config = dict(
    model='autoregressive pixel model',
    dataset='photos of plants and fungi (iNaturalist)',
    train_examples=90422,
    image_size=16,
    width=256,
    norm='rmsnorm',
    mlp_ratio=2,
    fused_qkv=True,
    bias='qkv',
    orthogonalizer='newton_schulz_5',
    max_grad_norm=1.0,
)
Rows from block 3, named by matrix and row number. Rows with one number belong to one attention dimension. Each number is 200 + 40 x the weight over its row's rms, rounded and kept within 0 to 999. All counts start at 0. After the name is the row's rms in percent of the matrix's.
# v: attention query, key and value (stacked) (model.blocks.3.attn.qkv.weight, 768x256, the v third), inputs 64-127
# proj: attention output (model.blocks.3.attn.proj.weight, 256x256, transposed), outputs 64-127
v.73,097,202,197,184,172,156,265,177,194,216,238,239,194,229,215,202,264,134,207,174,174,295,232,208,105,165,263,178,263,204,218,162,219,195,181,209,242,208,206,285,214,202,176,166,201,189,224,309,272,260,178,219,183,183,198,243,244,138,141,156,205,224,188,103,247
proj.73,108,266,202,196,253,176,184,203,229,231,191,148,203,126,243,284,208,202,149,185,183,227,223,183,267,232,133,168,195,224,252,208,199,205,266,230,104,149,188,207,198,215,183,132,173,271,194,198,292,201,315,197,188,118,160,193,155,251,191,161,249,189,170,157,230
v.74,093,295,225,215,177,206,269,265,288,248,181,153,209,213,153,185,215,144,176,151,193,206,187,172,198,186,178,156,248,178,168,183,156,122,175,211,225,196,205,230,122,207,204,246,188,231,134,226,239,179,142,152,255,209,197,237,203,201,180,204,188,175,235,213,232
proj.74,098,133,187,135,279,220,185,87,162,205,219,125,199,201,170,222,215,218,167,247,172,264,199,193,254,206,170,242,208,187,193,155,180,265,230,150,210,190,152,156,239,221,219,170,187,186,219,253,142,182,183,221,163,111,107,188,191,194,192,207,219,253,180,204,130
v.75,102,234,183,163,182,211,209,132,185,224,289,166,208,282,177,150,128,115,167,235,150,189,216,207,218,246,201,130,188,196,194,192,174,165,214,160,167,215,209,235,106,120,168,182,141,210,207,199,202,209,164,221,213,203,197,147,228,171,205,213,172,229,253,216,213
proj.75,098,205,188,251,198,191,170,125,204,279,128,203,204,196,245,261,237,186,254,206,216,226,144,268,215,141,204,198,146,252,159,146,263,200,193,301,183,249,140,249,211,219,201,186,201,167,163,173,194,268,259,181,191,212,177,245,211,181,214,176,269,236,264,271,197
v.76,101,163,225,199,177,181,211,198,148,284,138,213,176,214,284,266,188,222,190,205,168,162,189,269,119,169,220,218,226,141,229,188,237,263,169,245,181,169,127,219,217,172,180,162,166,273,195,257,203,195,230,152,204,246,255,191,198,110,238,161,217,235,123,141,251
proj.76,103,175,244,231,217,215,149,256,154,144,240,226,176,170,219,195,198,196,145,214,256,188,195,143,215,223,205,179,154,210,194,168,198,179,204,209,197,149,225,133,231,167,240,142,241,200,234,234,226,169,103,171,262,243,154,193,246,203,198,195,195,176,255,240,216
v.77,099,211,242,166,172,176,218,203,242,268,152,234,143,225,244,175,213,141,75,235,242,156,180,166,206,183,135,163,161,228,224,253,215,181,208,146,148,235,207,193,198,215,160,189,240,228,195,146,230,253,155,182,236,209,231,234,173,211,219,209,209,190,150,267,221
proj.77,099,197,232,231,280,224,201,154,115,266,176,211,195,160,140,200,176,226,127,197,135,218,170,238,117,160,304,183,215,211,192,220,120,219,188,219,243,181,222,176,262,272,209,236,232,221,243,213,184,245,159,188,171,114,235,135,199,190,204,240,275,266,137,211,162
v.78,102,183,167,264,159,203,248,188,199,127,197,224,247,210,236,231,174,227,191,220,179,227,209,191,246,200,141,188,118,149,131,166,240,257,225,266,204,229,156,152,259,170,190,199,180,292,127,185,223,221,148,225,167,216,281,226,265,231,226,164,236,193,231,262,243
proj.78,103,157,201,189,216,214,93,157,139,165,233,206,178,207,165,213,167,173,261,125,228,209,217,194,218,223,200,294,200,206,198,195,208,227,219,212,156,209,274,163,283,201,190,205,170,245,208,142,174,169,182,236,183,169,191,190,230,216,216,252,196,216,247,218,148
v.79,103,146,273,223,147,170,205,239,166,193,181,197,191,122,228,242,142,228,164,273,173,253,180,173,259,198,169,232,262,207,247,189,244,213,181,129,225,186,195,146,245,233,177,167,190,270,143,153,210,239,204,267,153,188,129,214,250,192,221,172,218,157,183,181,273
proj.79,099,231,232,179,167,225,245,196,171,158,263,188,195,151,192,224,143,157,210,243,232,166,235,137,177,219,176,197,176,204,184,197,169,161,234,238,222,211,265,128,241,155,183,113,196,203,199,250,185,217,151,225,231,183,242,225,145,235,136,247,239,182,166,168,198
v.80,102,200,168,246,219,194,144,202,254,224,178,292,212,134,136,190,206,205,184,222,245,144,131,185,209,135,208,208,237,167,159,206,207,163,217,183,250,123,217,180,231,201,154,193,170,196,167,188,265,152,223,262,205,253,110,265,214,165,172,146,233,183,175,227,170
proj.80,099,250,232,215,202,205,223,184,192,189,204,171,193,230,230,183,206,151,268,194,213,216,147,201,217,221,217,225,244,179,149,217,185,160,242,251,197,218,266,152,184,171,193,233,203,205,188,228,126,244,172,128,309,151,191,193,132,194,213,195,178,243,188,131,267
v.81,098,157,204,233,81,209,240,181,177,189,210,209,213,286,252,197,218,184,222,222,230,267,122,192,179,226,216,190,243,143,192,162,187,265,186,263,238,182,235,244,141,202,111,178,229,237,203,127,190,206,180,217,305,229,142,171,149,229,234,168,141,171,252,174,186
proj.81,093,186,158,306,189,185,208,173,190,165,239,191,199,256,232,165,223,197,207,165,197,218,179,218,202,172,176,131,243,182,200,189,251,162,195,112,245,214,266,135,151,230,190,252,152,252,202,168,193,166,217,167,134,155,213,223,168,268,223,150,251,219,223,188,162
v.82,093,181,121,216,170,211,137,158,207,297,188,175,181,202,220,196,210,235,195,227,259,251,175,221,248,193,244,274,224,283,168,190,162,186,196,141,240,291,135,251,208,226,216,233,231,178,188,185,256,198,226,225,109,255,213,260,120,122,207,220,201,185,178,245,164
proj.82,098,208,221,186,152,223,238,165,182,163,218,192,135,90,275,144,190,169,263,172,193,177,177,212,199,176,185,226,267,177,214,118,183,304,148,171,104,163,236,224,245,254,122,217,212,195,241,117,213,173,211,242,283,169,190,179,220,184,215,223,184,161,184,237,217
v.83,095,136,195,101,231,181,230,194,167,223,290,243,168,104,222,214,229,254,154,241,162,163,149,159,210,162,237,214,219,249,179,177,256,202,195,208,217,168,239,188,199,192,265,202,213,213,226,268,160,225,204,149,191,278,214,161,182,255,196,208,199,203,258,263,262
proj.83,101,203,187,234,197,144,155,142,212,213,167,157,230,273,207,162,158,187,196,170,225,249,245,271,155,210,223,204,172,257,140,231,174,202,258,289,235,180,139,220,233,179,181,244,186,196,139,244,189,220,127,177,186,168,142,199,191,206,177,225,190,160,175,225,230
v.84,100,201,229,250,140,249,128,219,74,158,188,248,212,139,163,191,205,267,213,172,207,179,212,155,266,160,225,257,173,267,122,125,226,154,202,240,189,191,238,190,143,209,190,231,219,212,201,218,203,188,179,214,182,144,300,231,216,145,178,172,167,123,201,101,209
proj.84,101,176,169,152,201,185,297,153,163,180,220,109,228,166,105,258,196,180,233,260,147,228,138,202,272,169,212,203,195,156,231,132,177,181,139,166,197,136,222,192,255,218,127,217,161,187,248,243,285,142,237,184,221,148,152,243,194,201,222,233,292,172,208,190,195
v.85,096,238,205,216,243,248,175,119,215,203,155,204,231,203,216,206,220,188,245,194,259,203,140,272,245,230,227,131,223,239,294,239,267,120,151,171,125,256,166,264,200,192,207,230,219,129,209,225,212,209,146,239,286,189,157,229,166,202,187,236,192,217,172,175,227
proj.85,099,112,182,112,258,230,160,212,202,175,212,159,254,220,201,189,198,203,202,222,205,207,160,209,197,253,233,224,189,198,198,176,153,223,247,266,197,173,210,206,149,220,197,192,203,185,200,124,135,279,151,192,257,278,192,203,161,291,137,204,222,188,149,180,136
v.86,103,172,210,209,147,228,211,203,262,135,184,232,250,173,204,229,131,217,142,217,227,190,167,191,220,178,229,180,261,188,152,181,223,149,180,239,161,144,137,242,256,199,246,183,215,136,171,110,194,218,194,204,93,189,253,207,183,195,253,205,179,249,188,190,173
proj.86,101,163,182,213,268,144,144,224,228,188,135,195,287,201,175,206,189,162,190,200,181,229,183,196,194,240,222,189,243,196,147,202,174,213,197,254,224,237,200,216,196,187,199,166,241,197,233,135,162,136,209,170,245,212,141,207,177,248,167,212,165,143,233,142,219
v.87,101,175,305,229,160,225,236,185,186,224,200,208,214,238,197,263,242,173,196,237,208,183,199,150,125,285,166,194,150,180,221,244,247,165,149,278,207,188,245,207,156,161,158,208,233,211,199,219,281,241,232,241,200,148,178,168,208,228,196,147,186,140,249,174,278
proj.87,097,221,203,172,227,183,151,99,270,215,130,145,180,212,307,221,158,216,232,207,199,155,159,180,294,139,154,174,249,199,207,144,158,279,174,164,218,173,134,237,133,261,146,165,190,215,157,212,205,167,178,180,248,104,225,193,169,213,207,205,232,203,168,208,149
v.88,107,211,189,170,219,185,306,200,248,203,164,215,232,208,218,241,221,190,202,209,125,193,173,223,197,210,161,178,173,219,225,234,268,218,180,270,215,187,204,209,259,240,109,210,263,128,181,202,179,245,264,158,189,175,229,91,216,144,91,237,181,175,191,224,271
proj.88,104,230,251,86,201,216,152,240,132,143,248,262,207,240,280,200,188,207,181,221,138,243,221,193,229,185,270,172,157,218,179,209,167,160,208,218,108,194,254,175,205,162,240,196,136,231,210,172,245,169,177,235,181,234,192,129,191,249,218,236,272,223,184,233,223
v.89,099,165,154,215,192,221,78,236,230,237,209,246,226,191,248,197,172,187,285,194,213,211,258,172,189,263,197,182,187,267,255,114,223,217,200,239,211,273,216,141,159,223,267,198,161,115,232,271,158,190,161,158,173,195,230,163,274,200,241,216,177,223,107,207,246
proj.89,095,150,174,194,228,144,240,244,121,106,231,170,210,252,239,225,153,229,197,163,241,201,170,174,138,185,188,153,196,199,185,178,312,196,225,228,199,214,239,218,217,231,100,155,151,198,102,188,191,176,210,238,216,118,157,214,187,221,201,198,224,207,241,222,212
v.90,097,208,239,194,173,191,197,253,196,107,212,138,202,188,122,251,162,148,171,253,253,169,205,165,203,274,162,203,234,171,217,249,215,166,248,231,263,148,195,226,194,260,215,232,182,180,191,176,168,247,187,173,164,183,148,228,193,206,209,194,264,122,234,258,211
proj.90,092,165,209,272,289,171,92,241,205,236,259,218,150,165,199,217,151,172,154,172,160,311,94,219,221,228,196,227,154,238,228,188,128,241,258,229,156,312,155,194,165,182,243,164,185,207,256,235,219,232,222,183,300,201,179,127,149,209,250,156,146,264,183,190,219
v.91,095,158,212,222,157,152,175,191,218,227,199,232,136,196,124,216,292,253,216,181,132,117,143,201,97,174,252,218,269,266,236,202,176,186,180,200,236,115,142,190,203,159,279,179,249,227,243,176,165,172,237,250,171,92,98,161,239,215,225,216,171,221,150,204,171
proj.91,096,208,246,206,187,150,164,182,141,164,120,183,246,228,204,277,197,194,238,234,190,256,195,263,248,195,237,207,167,170,279,215,133,225,190,220,105,192,230,230,182,180,274,212,219,119,213,272,215,188,201,168,124,231,204,191,246,201,65,102,180,224,232,165,182
v.92,093,181,242,219,198,168,207,150,141,247,247,132,211,158,159,185,237,210,319,189,179,218,147,162,196,178,176,129,196,195,160,222,227,152,181,203,143,144,167,242,142,232,258,232,234,171,146,167,152,145,155,216,182,150,257,202,171,172,158,226,161,205,229,194,220
proj.92,100,227,130,214,221,266,219,186,205,229,157,207,264,263,244,225,253,211,166,193,196,201,188,280,250,223,257,200,177,224,248,182,229,278,167,154,192,228,149,243,144,139,194,193,112,206,261,152,266,255,205,186,219,215,217,152,223,191,234,163,178,203,183,186,243
v.93,099,249,202,199,180,238,227,305,235,240,214,164,253,284,171,235,191,254,149,289,92,186,185,241,222,233,208,182,181,275,136,217,229,247,238,250,144,237,274,212,177,153,226,208,185,269,232,223,212,246,199,212,217,147,205,176,236,211,181,245,238,185,145,213,218
proj.93,103,276,131,164,204,248,126,188,186,187,186,153,175,293,205,199,177,188,273,190,228,155,144,234,246,209,152,151,216,163,248,209,270,206,119,222,255,238,199,150,220,212,240,188,175,221,140,253,224,163,202,181,231,230,212,248,195,219,222,215,203,165,220,212,252
v.94,100,162,156,148,223,247,275,201,130,164,237,262,211,185,250,193,191,143,205,273,248,192,305,193,207,116,190,199,239,139,242,183,216,266,173,144,119,193,202,220,203,190,156,161,154,263,194,215,232,220,213,203,247,240,275,193,195,195,243,124,163,160,209,205,221
proj.94,097,204,242,197,200,176,140,219,239,212,122,197,150,217,233,207,199,221,196,128,176,211,185,277,266,94,222,157,204,231,239,180,146,295,228,284,235,153,262,167,191,228,239,223,245,205,223,243,127,243,235,151,140,138,261,203,65,153,203,161,257,177,252,224,247
v.95,097,122,234,134,146,201,289,220,157,196,207,269,212,136,176,156,265,221,203,173,179,237,209,206,181,207,123,268,224,235,197,189,123,228,158,184,233,188,151,226,244,153,261,201,185,210,165,141,154,276,170,133,213,192,231,188,220,266,223,217,196,182,208,213,195
proj.95,096,202,249,268,246,159,203,178,241,242,221,165,175,206,291,218,228,215,232,284,164,247,194,268,227,180,244,206,225,163,174,210,187,136,214,183,198,269,181,191,208,132,219,192,260,193,187,177,124,111,200,158,175,180,207,188,190,248,193,212,125,157,198,314,152
v.96,097,303,212,193,202,95,186,210,170,217,172,180,163,205,186,217,143,294,137,246,219,169,202,190,279,214,198,120,182,218,174,280,214,177,213,191,152,203,166,210,171,191,173,184,143,171,162,328,234,219,210,225,143,153,184,220,255,181,186,197,224,194,168,179,149
proj.96,106,242,199,150,240,189,202,162,226,203,175,157,212,227,260,181,160,167,226,207,225,215,252,166,272,165,158,119,120,188,206,235,253,182,256,205,214,146,169,248,240,254,214,226,190,141,203,207,210,221,244,195,159,153,113,175,144,209,228,231,204,154,142,227,202
v.97,099,208,207,238,149,255,209,221,206,250,215,158,190,231,206,91,163,205,255,174,203,228,263,230,236,166,272,141,163,191,193,185,201,128,198,170,201,221,207,248,231,162,194,230,231,238,209,150,236,220,223,196,180,244,250,206,206,161,175,180,249,225,201,96,272
proj.97,101,154,216,202,170,196,206,216,160,211,166,242,161,196,154,197,271,206,220,183,155,155,231,158,236,232,199,255,227,249,214,225,255,178,210,210,228,152,244,222,214,196,187,240,241,108,252,190,165,256,229,192,224,219,247,144,160,204,275,247,77,216,228,321,211
v.98,094,191,270,188,146,202,274,232,215,186,216,212,177,191,173,210,232,192,168,170,228,162,193,173,175,139,150,217,187,278,194,233,221,227,213,185,214,252,149,175,165,223,187,228,275,178,145,176,165,249,191,139,309,153,195,104,182,218,216,213,205,167,225,227,205
proj.98,103,215,145,282,263,236,176,231,214,183,210,227,225,193,159,224,170,183,214,248,159,204,123,164,206,197,253,227,178,169,193,162,186,246,281,233,192,286,163,176,181,201,191,201,146,210,179,178,138,156,172,210,116,195,180,170,169,216,164,207,227,296,206,202,237
v.99,094,205,122,258,219,174,219,231,206,261,234,117,224,237,223,199,224,199,245,239,239,217,233,181,144,174,252,158,183,260,135,189,264,178,228,184,164,195,231,224,192,195,143,232,200,198,220,231,173,128,202,222,221,216,246,166,219,150,228,201,207,250,230,185,192
proj.99,108,208,214,164,216,221,238,221,167,199,244,220,168,221,263,191,247,126,199,245,229,205,168,155,214,266,112,198,224,216,221,163,170,187,236,144,182,213,206,235,216,164,197,207,237,255,158,191,184,210,198,124,214,170,218,253,120,169,235,260,152,185,207,209,237
v.100,091,212,235,195,118,167,156,113,218,232,218,253,128,234,242,138,199,233,289,176,231,188,246,184,209,235,285,165,215,216,214,285,211,198,226,161,190,158,208,180,244,225,162,204,192,199,163,236,260,194,189,212,197,190,164,127,210,152,165,186,164,256,175,184,301
proj.100,096,178,177,243,201,243,251,244,185,169,222,136,188,286,220,227,231,151,199,168,177,158,215,175,166,152,252,212,218,232,215,198,207,259,171,230,168,123,294,171,218,253,189,226,183,188,220,168,201,193,150,238,169,241,152,188,199,192,208,203,221,209,163,144,178
v.101,089,205,206,128,245,257,169,189,170,181,193,222,300,144,202,195,186,148,221,198,166,147,180,186,274,164,199,222,180,199,218,134,162,167,197,169,192,152,259,240,232,212,192,173,174,173,155,173,265,208,142,152,154,138,204,242,169,271,195,183,196,157,247,148,214
proj.101,110,189,197,203,192,84,194,181,203,198,176,146,230,148,210,174,197,132,196,249,158,237,247,186,263,209,154,127,252,152,126,222,232,210,210,157,228,197,253,204,221,176,161,179,154,217,226,198,212,209,183,236,151,176,184,221,288,182,221,268,129,256,199,192,266
v.102,090,209,169,206,263,190,155,194,158,180,147,112,228,222,183,237,227,249,264,227,213,126,196,122,173,200,197,210,164,256,213,186,158,196,219,143,230,185,177,227,215,226,209,194,182,236,224,270,225,175,216,209,187,143,148,148,196,217,252,163,220,245,248,214,222
proj.102,093,160,227,143,167,209,181,148,289,257,190,155,227,185,185,153,227,293,158,213,224,248,230,175,267,181,222,141,170,142,240,227,258,144,169,160,218,193,135,224,156,247,215,244,115,233,126,246,220,236,250,279,171,226,159,108,181,157,229,236,214,185,163,194,219
v.103,095,196,159,175,193,186,188,260,223,210,194,280,199,246,200,262,142,209,212,163,172,185,195,217,244,240,174,201,236,181,188,184,217,152,161,243,246,137,246,192,109,170,197,169,202,192,210,182,135,217,197,257,184,238,217,132,234,214,163,217,205,281,198,274,205
proj.103,100,171,232,151,282,157,168,252,289,259,145,197,160,176,211,175,152,203,236,176,186,229,202,217,257,167,277,192,160,115,217,182,252,162,195,241,148,199,155,246,130,182,209,131,149,189,231,190,186,213,212,204,212,197,199,268,254,169,146,261,187,257,191,216,201
v.104,094,210,201,259,260,168,303,157,252,204,192,166,223,232,186,195,238,245,186,189,173,259,195,202,223,169,168,219,154,162,236,178,229,169,189,162,196,268,210,190,204,266,98,166,116,187,237,178,195,183,236,242,154,194,296,112,182,185,156,238,188,186,284,167,239
proj.104,102,150,167,153,197,152,193,233,173,139,152,219,200,252,269,181,225,184,189,189,207,199,152,162,211,243,142,163,152,227,186,196,162,237,288,232,168,209,251,240,207,189,198,162,167,238,183,177,209,190,168,213,201,184,204,185,230,241,283,213,157,178,245,285,148
v.105,094,176,151,233,232,252,179,219,167,226,174,221,139,203,140,133,209,126,235,164,194,174,191,127,206,143,173,226,197,135,191,172,187,218,167,145,178,226,295,197,173,212,222,273,160,153,123,143,176,112,138,165,183,265,125,206,152,209,167,280,190,207,218,202,199
proj.105,101,213,142,198,244,230,185,96,257,252,148,242,208,203,273,210,212,196,179,273,213,160,192,100,195,181,264,161,175,275,172,137,184,197,180,254,123,209,268,174,197,204,240,252,185,220,218,198,258,185,167,158,209,173,172,187,152,230,252,169,195,218,149,165,148
v.106,093,177,143,222,246,118,233,150,179,210,180,199,244,196,206,142,143,178,150,91,148,238,142,200,204,236,198,243,269,158,160,147,120,229,210,206,193,242,227,195,289,215,220,243,265,178,219,207,198,167,206,269,162,178,197,186,247,189,194,119,217,191,124,188,256
proj.106,096,246,194,207,166,255,210,166,230,170,233,198,225,197,70,196,216,244,183,148,228,199,204,231,197,210,184,188,188,243,210,197,237,235,142,210,179,139,239,227,153,225,242,193,250,216,173,168,180,219,152,228,204,180,272,177,145,171,128,244,200,222,198,201,194
v.107,098,149,149,141,269,264,188,178,193,192,271,247,212,310,275,178,228,206,163,238,266,269,289,171,183,133,246,197,239,183,99,188,203,131,167,258,181,109,277,225,273,219,204,187,206,168,219,202,175,194,157,185,198,153,213,191,108,218,206,164,211,170,233,216,207
proj.107,102,237,226,185,178,229,260,248,174,239,188,171,215,270,205,153,195,153,182,283,212,229,173,150,192,97,158,216,232,154,154,211,226,196,210,158,198,141,249,233,251,196,195,226,203,118,120,155,211,260,169,141,187,144,168,186,136,143,201,173,198,288,305,179,251
v.108,092,269,230,168,238,231,250,133,143,133,211,252,268,278,227,141,221,150,231,183,226,228,237,194,177,221,219,214,205,176,215,228,301,100,166,215,200,189,224,193,214,137,137,161,158,180,193,302,254,183,144,242,140,138,216,99,179,206,223,259,206,169,241,177,200
proj.108,097,163,179,219,168,206,208,201,130,239,194,159,151,132,208,237,210,235,250,164,249,246,144,252,150,172,167,139,169,199,145,249,207,211,218,186,204,161,179,176,189,272,263,258,206,259,240,127,131,182,201,124,156,169,255,194,230,191,231,198,255,163,191,159,194
v.109,093,249,171,180,125,215,209,237,226,229,234,191,191,207,117,254,257,222,182,221,224,180,235,168,230,242,180,185,145,222,177,115,161,193,172,207,231,132,164,167,163,199,262,119,263,201,247,236,165,241,186,206,207,165,166,238,272,209,227,152,218,197,201,195,207
proj.109,101,190,164,180,205,195,254,142,149,237,213,254,186,253,222,128,285,206,162,215,227,205,233,225,237,137,204,151,222,207,237,199,185,202,263,201,220,163,191,216,105,190,201,216,142,215,267,197,229,183,164,236,148,258,205,236,151,228,171,218,210,216,148,135,240
v.110,098,197,238,230,271,195,181,157,274,147,204,210,200,149,154,164,159,183,225,222,236,203,183,225,178,177,149,182,160,185,215,194,153,197,175,147,241,291,271,213,119,178,216,224,179,172,186,235,239,226,146,199,186,176,173,208,222,204,188,221,170,208,207,230,209
proj.110,104,211,211,167,197,177,156,223,211,194,192,204,165,134,136,218,306,250,197,211,178,158,145,168,124,234,218,225,215,263,261,256,198,187,166,213,137,146,194,180,174,220,190,174,177,168,195,209,183,109,245,198,168,145,231,209,176,242,124,242,187,172,168,90,198
v.111,098,254,185,231,192,217,188,133,219,304,232,172,177,262,145,177,166,186,279,211,206,260,183,227,168,194,136,242,246,231,235,146,260,216,74,149,189,152,158,203,254,141,175,188,185,190,200,194,230,209,257,191,192,231,154,138,182,149,202,153,195,198,143,137,190
proj.111,100,160,139,127,159,194,194,218,209,171,199,164,207,177,183,255,173,217,171,240,173,232,167,166,201,242,230,210,219,214,209,173,223,240,182,234,215,189,271,282,188,142,211,176,217,167,245,257,145,139,157,210,127,257,149,223,238,261,231,245,221,242,195,179,265
v.112,106,192,192,215,243,222,180,153,174,151,149,223,191,271,233,261,193,196,181,189,154,179,213,223,220,185,185,171,205,170,184,223,223,135,181,175,262,116,292,120,255,222,264,207,186,244,273,203,181,122,217,234,189,201,262,175,219,185,151,168,248,267,188,244,253
proj.112,096,218,135,186,233,153,203,227,192,220,160,208,267,213,199,177,200,152,178,231,245,262,167,170,216,167,152,175,150,248,107,214,191,209,188,170,213,151,191,158,252,173,236,175,192,178,205,158,177,279,213,93,191,154,163,167,256,240,190,237,195,170,225,190,266
v.113,100,227,154,193,245,202,141,242,200,250,259,181,186,210,181,160,212,198,161,174,177,249,275,249,151,173,166,190,215,189,188,213,183,229,192,196,184,196,253,216,205,150,107,251,214,247,161,234,195,224,134,216,240,208,178,173,279,211,142,164,202,129,227,244,185
proj.113,105,210,273,173,211,185,220,240,157,246,238,206,194,215,139,151,252,225,167,230,197,235,154,206,212,235,253,204,233,299,259,145,262,187,247,217,216,161,165,223,246,170,166,238,202,156,164,138,134,216,229,259,166,212,204,213,204,171,234,212,227,270,235,177,222
v.114,101,214,169,231,240,195,195,200,175,241,283,142,230,187,232,207,307,197,181,196,128,187,243,218,233,143,257,239,198,178,194,203,246,163,208,265,198,179,302,207,217,169,150,168,190,284,259,181,191,151,131,208,221,231,177,176,194,223,239,257,205,209,121,180,144
proj.114,096,214,199,182,158,215,233,171,190,201,202,230,133,265,270,184,187,189,200,166,201,229,233,226,209,182,254,239,154,181,218,182,218,203,209,213,228,248,112,163,239,235,268,218,219,162,228,229,219,149,229,173,218,272,195,273,217,184,160,235,220,271,206,230,250
v.115,101,232,197,181,243,130,146,193,230,281,202,250,258,259,231,181,222,175,191,296,71,221,216,204,98,209,175,152,195,209,200,220,275,173,199,241,108,245,141,138,234,227,196,231,225,220,225,212,174,232,187,204,187,196,167,192,225,197,148,159,170,228,265,222,225
proj.115,101,232,218,267,217,135,235,285,189,224,215,170,165,200,192,195,157,289,198,161,244,145,88,214,225,222,118,185,308,182,181,166,244,259,148,141,194,220,173,242,237,199,210,218,259,223,169,183,234,185,268,141,186,221,212,210,180,225,228,211,281,204,225,161,149
v.116,099,200,230,236,183,169,197,149,68,232,222,205,238,203,224,167,171,196,191,122,88,135,173,177,168,186,192,240,229,266,247,209,224,222,179,111,132,205,161,237,255,193,225,174,202,150,134,141,216,224,227,168,185,208,270,160,198,197,206,213,198,177,93,194,195
proj.116,100,178,182,166,198,216,231,153,265,211,165,205,229,238,213,201,166,243,156,297,221,210,128,193,180,265,153,217,173,200,179,162,240,218,175,183,265,156,192,279,148,203,190,279,260,200,168,180,148,211,199,146,167,189,238,248,228,257,187,183,88,156,280,201,154
v.117,104,99,146,271,179,173,180,198,187,223,152,168,199,238,159,180,116,201,188,93,231,272,139,136,246,249,242,222,176,155,200,193,211,232,172,173,174,162,200,240,182,184,210,178,224,258,224,226,212,190,205,231,228,224,182,179,146,172,178,206,165,228,199,182,174
proj.117,097,185,260,181,179,225,162,177,287,161,173,214,179,240,140,209,204,233,150,209,115,192,240,252,217,189,173,219,226,150,244,218,276,182,167,258,189,219,237,251,216,244,260,248,153,250,172,235,182,195,204,110,212,209,230,205,147,256,231,196,191,193,250,245,151
v.118,101,219,195,166,217,234,249,175,194,164,199,173,295,209,152,169,177,205,196,187,171,154,178,175,203,164,173,184,197,190,161,179,205,181,256,274,150,232,264,180,186,197,197,264,94,169,208,198,250,163,178,167,256,271,117,210,209,165,255,166,173,241,217,229,223
proj.118,098,193,176,227,241,178,183,166,201,176,196,180,157,200,184,201,224,211,195,264,171,191,168,177,157,251,177,185,291,247,189,134,212,220,189,213,226,206,185,210,219,115,122,169,186,186,196,203,154,243,205,194,161,155,223,197,183,143,203,242,182,136,170,189,210
v.119,105,195,172,229,259,244,181,206,184,218,202,95,193,263,139,173,205,241,223,174,179,117,228,234,257,156,159,214,208,189,209,260,159,219,190,192,205,179,213,129,201,141,261,188,251,258,213,173,122,219,209,173,197,191,110,189,211,240,212,221,222,229,159,191,202
proj.119,099,259,188,212,207,144,187,159,298,186,198,123,226,172,185,174,207,188,168,197,199,247,189,172,206,221,151,129,214,223,168,206,196,154,115,166,181,321,164,187,212,204,222,182,122,211,191,247,151,243,150,225,254,187,213,211,254,221,196,112,257,205,210,154,241
v.120,100,223,221,236,82,261,260,133,198,279,220,208,189,187,141,136,159,214,184,266,237,188,141,214,187,94,255,172,186,207,211,241,208,220,145,266,206,212,231,184,221,165,197,232,167,250,148,180,233,217,245,242,182,143,138,200,127,194,124,215,259,191,203,260,210
proj.120,091,208,232,224,287,175,149,192,272,170,230,154,169,255,214,204,300,191,217,193,233,217,218,208,265,242,181,167,214,227,270,200,211,239,250,161,211,185,201,184,214,302,228,152,161,176,118,232,196,205,113,155,174,220,153,201,194,201,262,214,157,242,184,254,197
v.121,095,173,215,226,285,290,227,236,231,230,172,192,196,243,159,218,164,199,240,206,189,299,302,206,170,218,160,96,166,151,171,240,204,205,192,185,191,217,217,216,178,239,234,188,137,174,162,147,158,247,213,174,253,190,201,261,232,230,215,182,216,136,208,194,241
proj.121,100,207,144,186,178,142,219,225,242,241,243,196,207,131,226,233,235,243,221,257,159,171,258,231,196,169,164,222,258,263,273,181,258,226,208,239,196,225,255,212,141,260,142,246,223,222,176,97,210,204,167,209,196,221,212,181,250,134,241,226,182,243,222,223,238
v.122,093,234,211,240,172,207,251,143,255,256,193,155,251,195,206,141,190,213,195,236,169,203,156,181,183,266,204,150,172,199,176,201,200,239,207,134,206,294,140,190,181,270,213,232,259,176,183,239,177,242,197,338,186,186,247,240,184,265,226,217,189,219,136,186,197
proj.122,096,210,200,181,210,200,235,181,245,181,190,301,157,235,203,191,188,250,238,237,318,295,170,242,208,208,184,143,259,206,213,101,215,244,232,160,208,216,149,170,241,225,137,232,188,233,223,232,213,170,207,205,197,246,208,171,244,190,124,208,197,200,224,166,144
v.123,097,287,167,137,215,192,157,221,131,205,264,245,112,223,267,192,199,249,165,158,217,242,206,120,154,170,238,187,195,214,206,242,168,183,169,233,222,137,197,204,171,278,197,178,206,186,228,159,194,174,161,109,236,171,216,209,263,244,177,183,177,255,180,252,153
proj.123,098,126,244,212,203,165,292,168,159,162,224,189,223,161,242,273,234,114,173,171,158,208,152,193,152,203,204,225,114,245,165,191,163,117,218,211,211,185,211,188,162,177,275,153,167,158,197,190,314,195,218,193,187,267,108,197,240,148,167,200,153,221,262,200,151
v.124,101,218,240,195,198,259,234,192,201,163,234,177,186,191,160,184,213,230,223,241,210,192,125,182,172,239,230,191,166,242,186,237,199,248,263,230,179,191,218,181,171,132,252,164,170,263,281,186,273,270,197,209,240,135,158,238,206,196,174,237,137,188,193,230,118
proj.124,098,195,159,225,162,193,186,168,199,197,257,190,177,169,217,207,256,181,234,146,201,166,196,216,288,203,255,222,200,135,153,203,148,215,215,203,164,162,141,229,202,212,190,202,245,157,210,227,208,163,250,201,195,224,172,243,205,246,143,181,203,230,259,241,235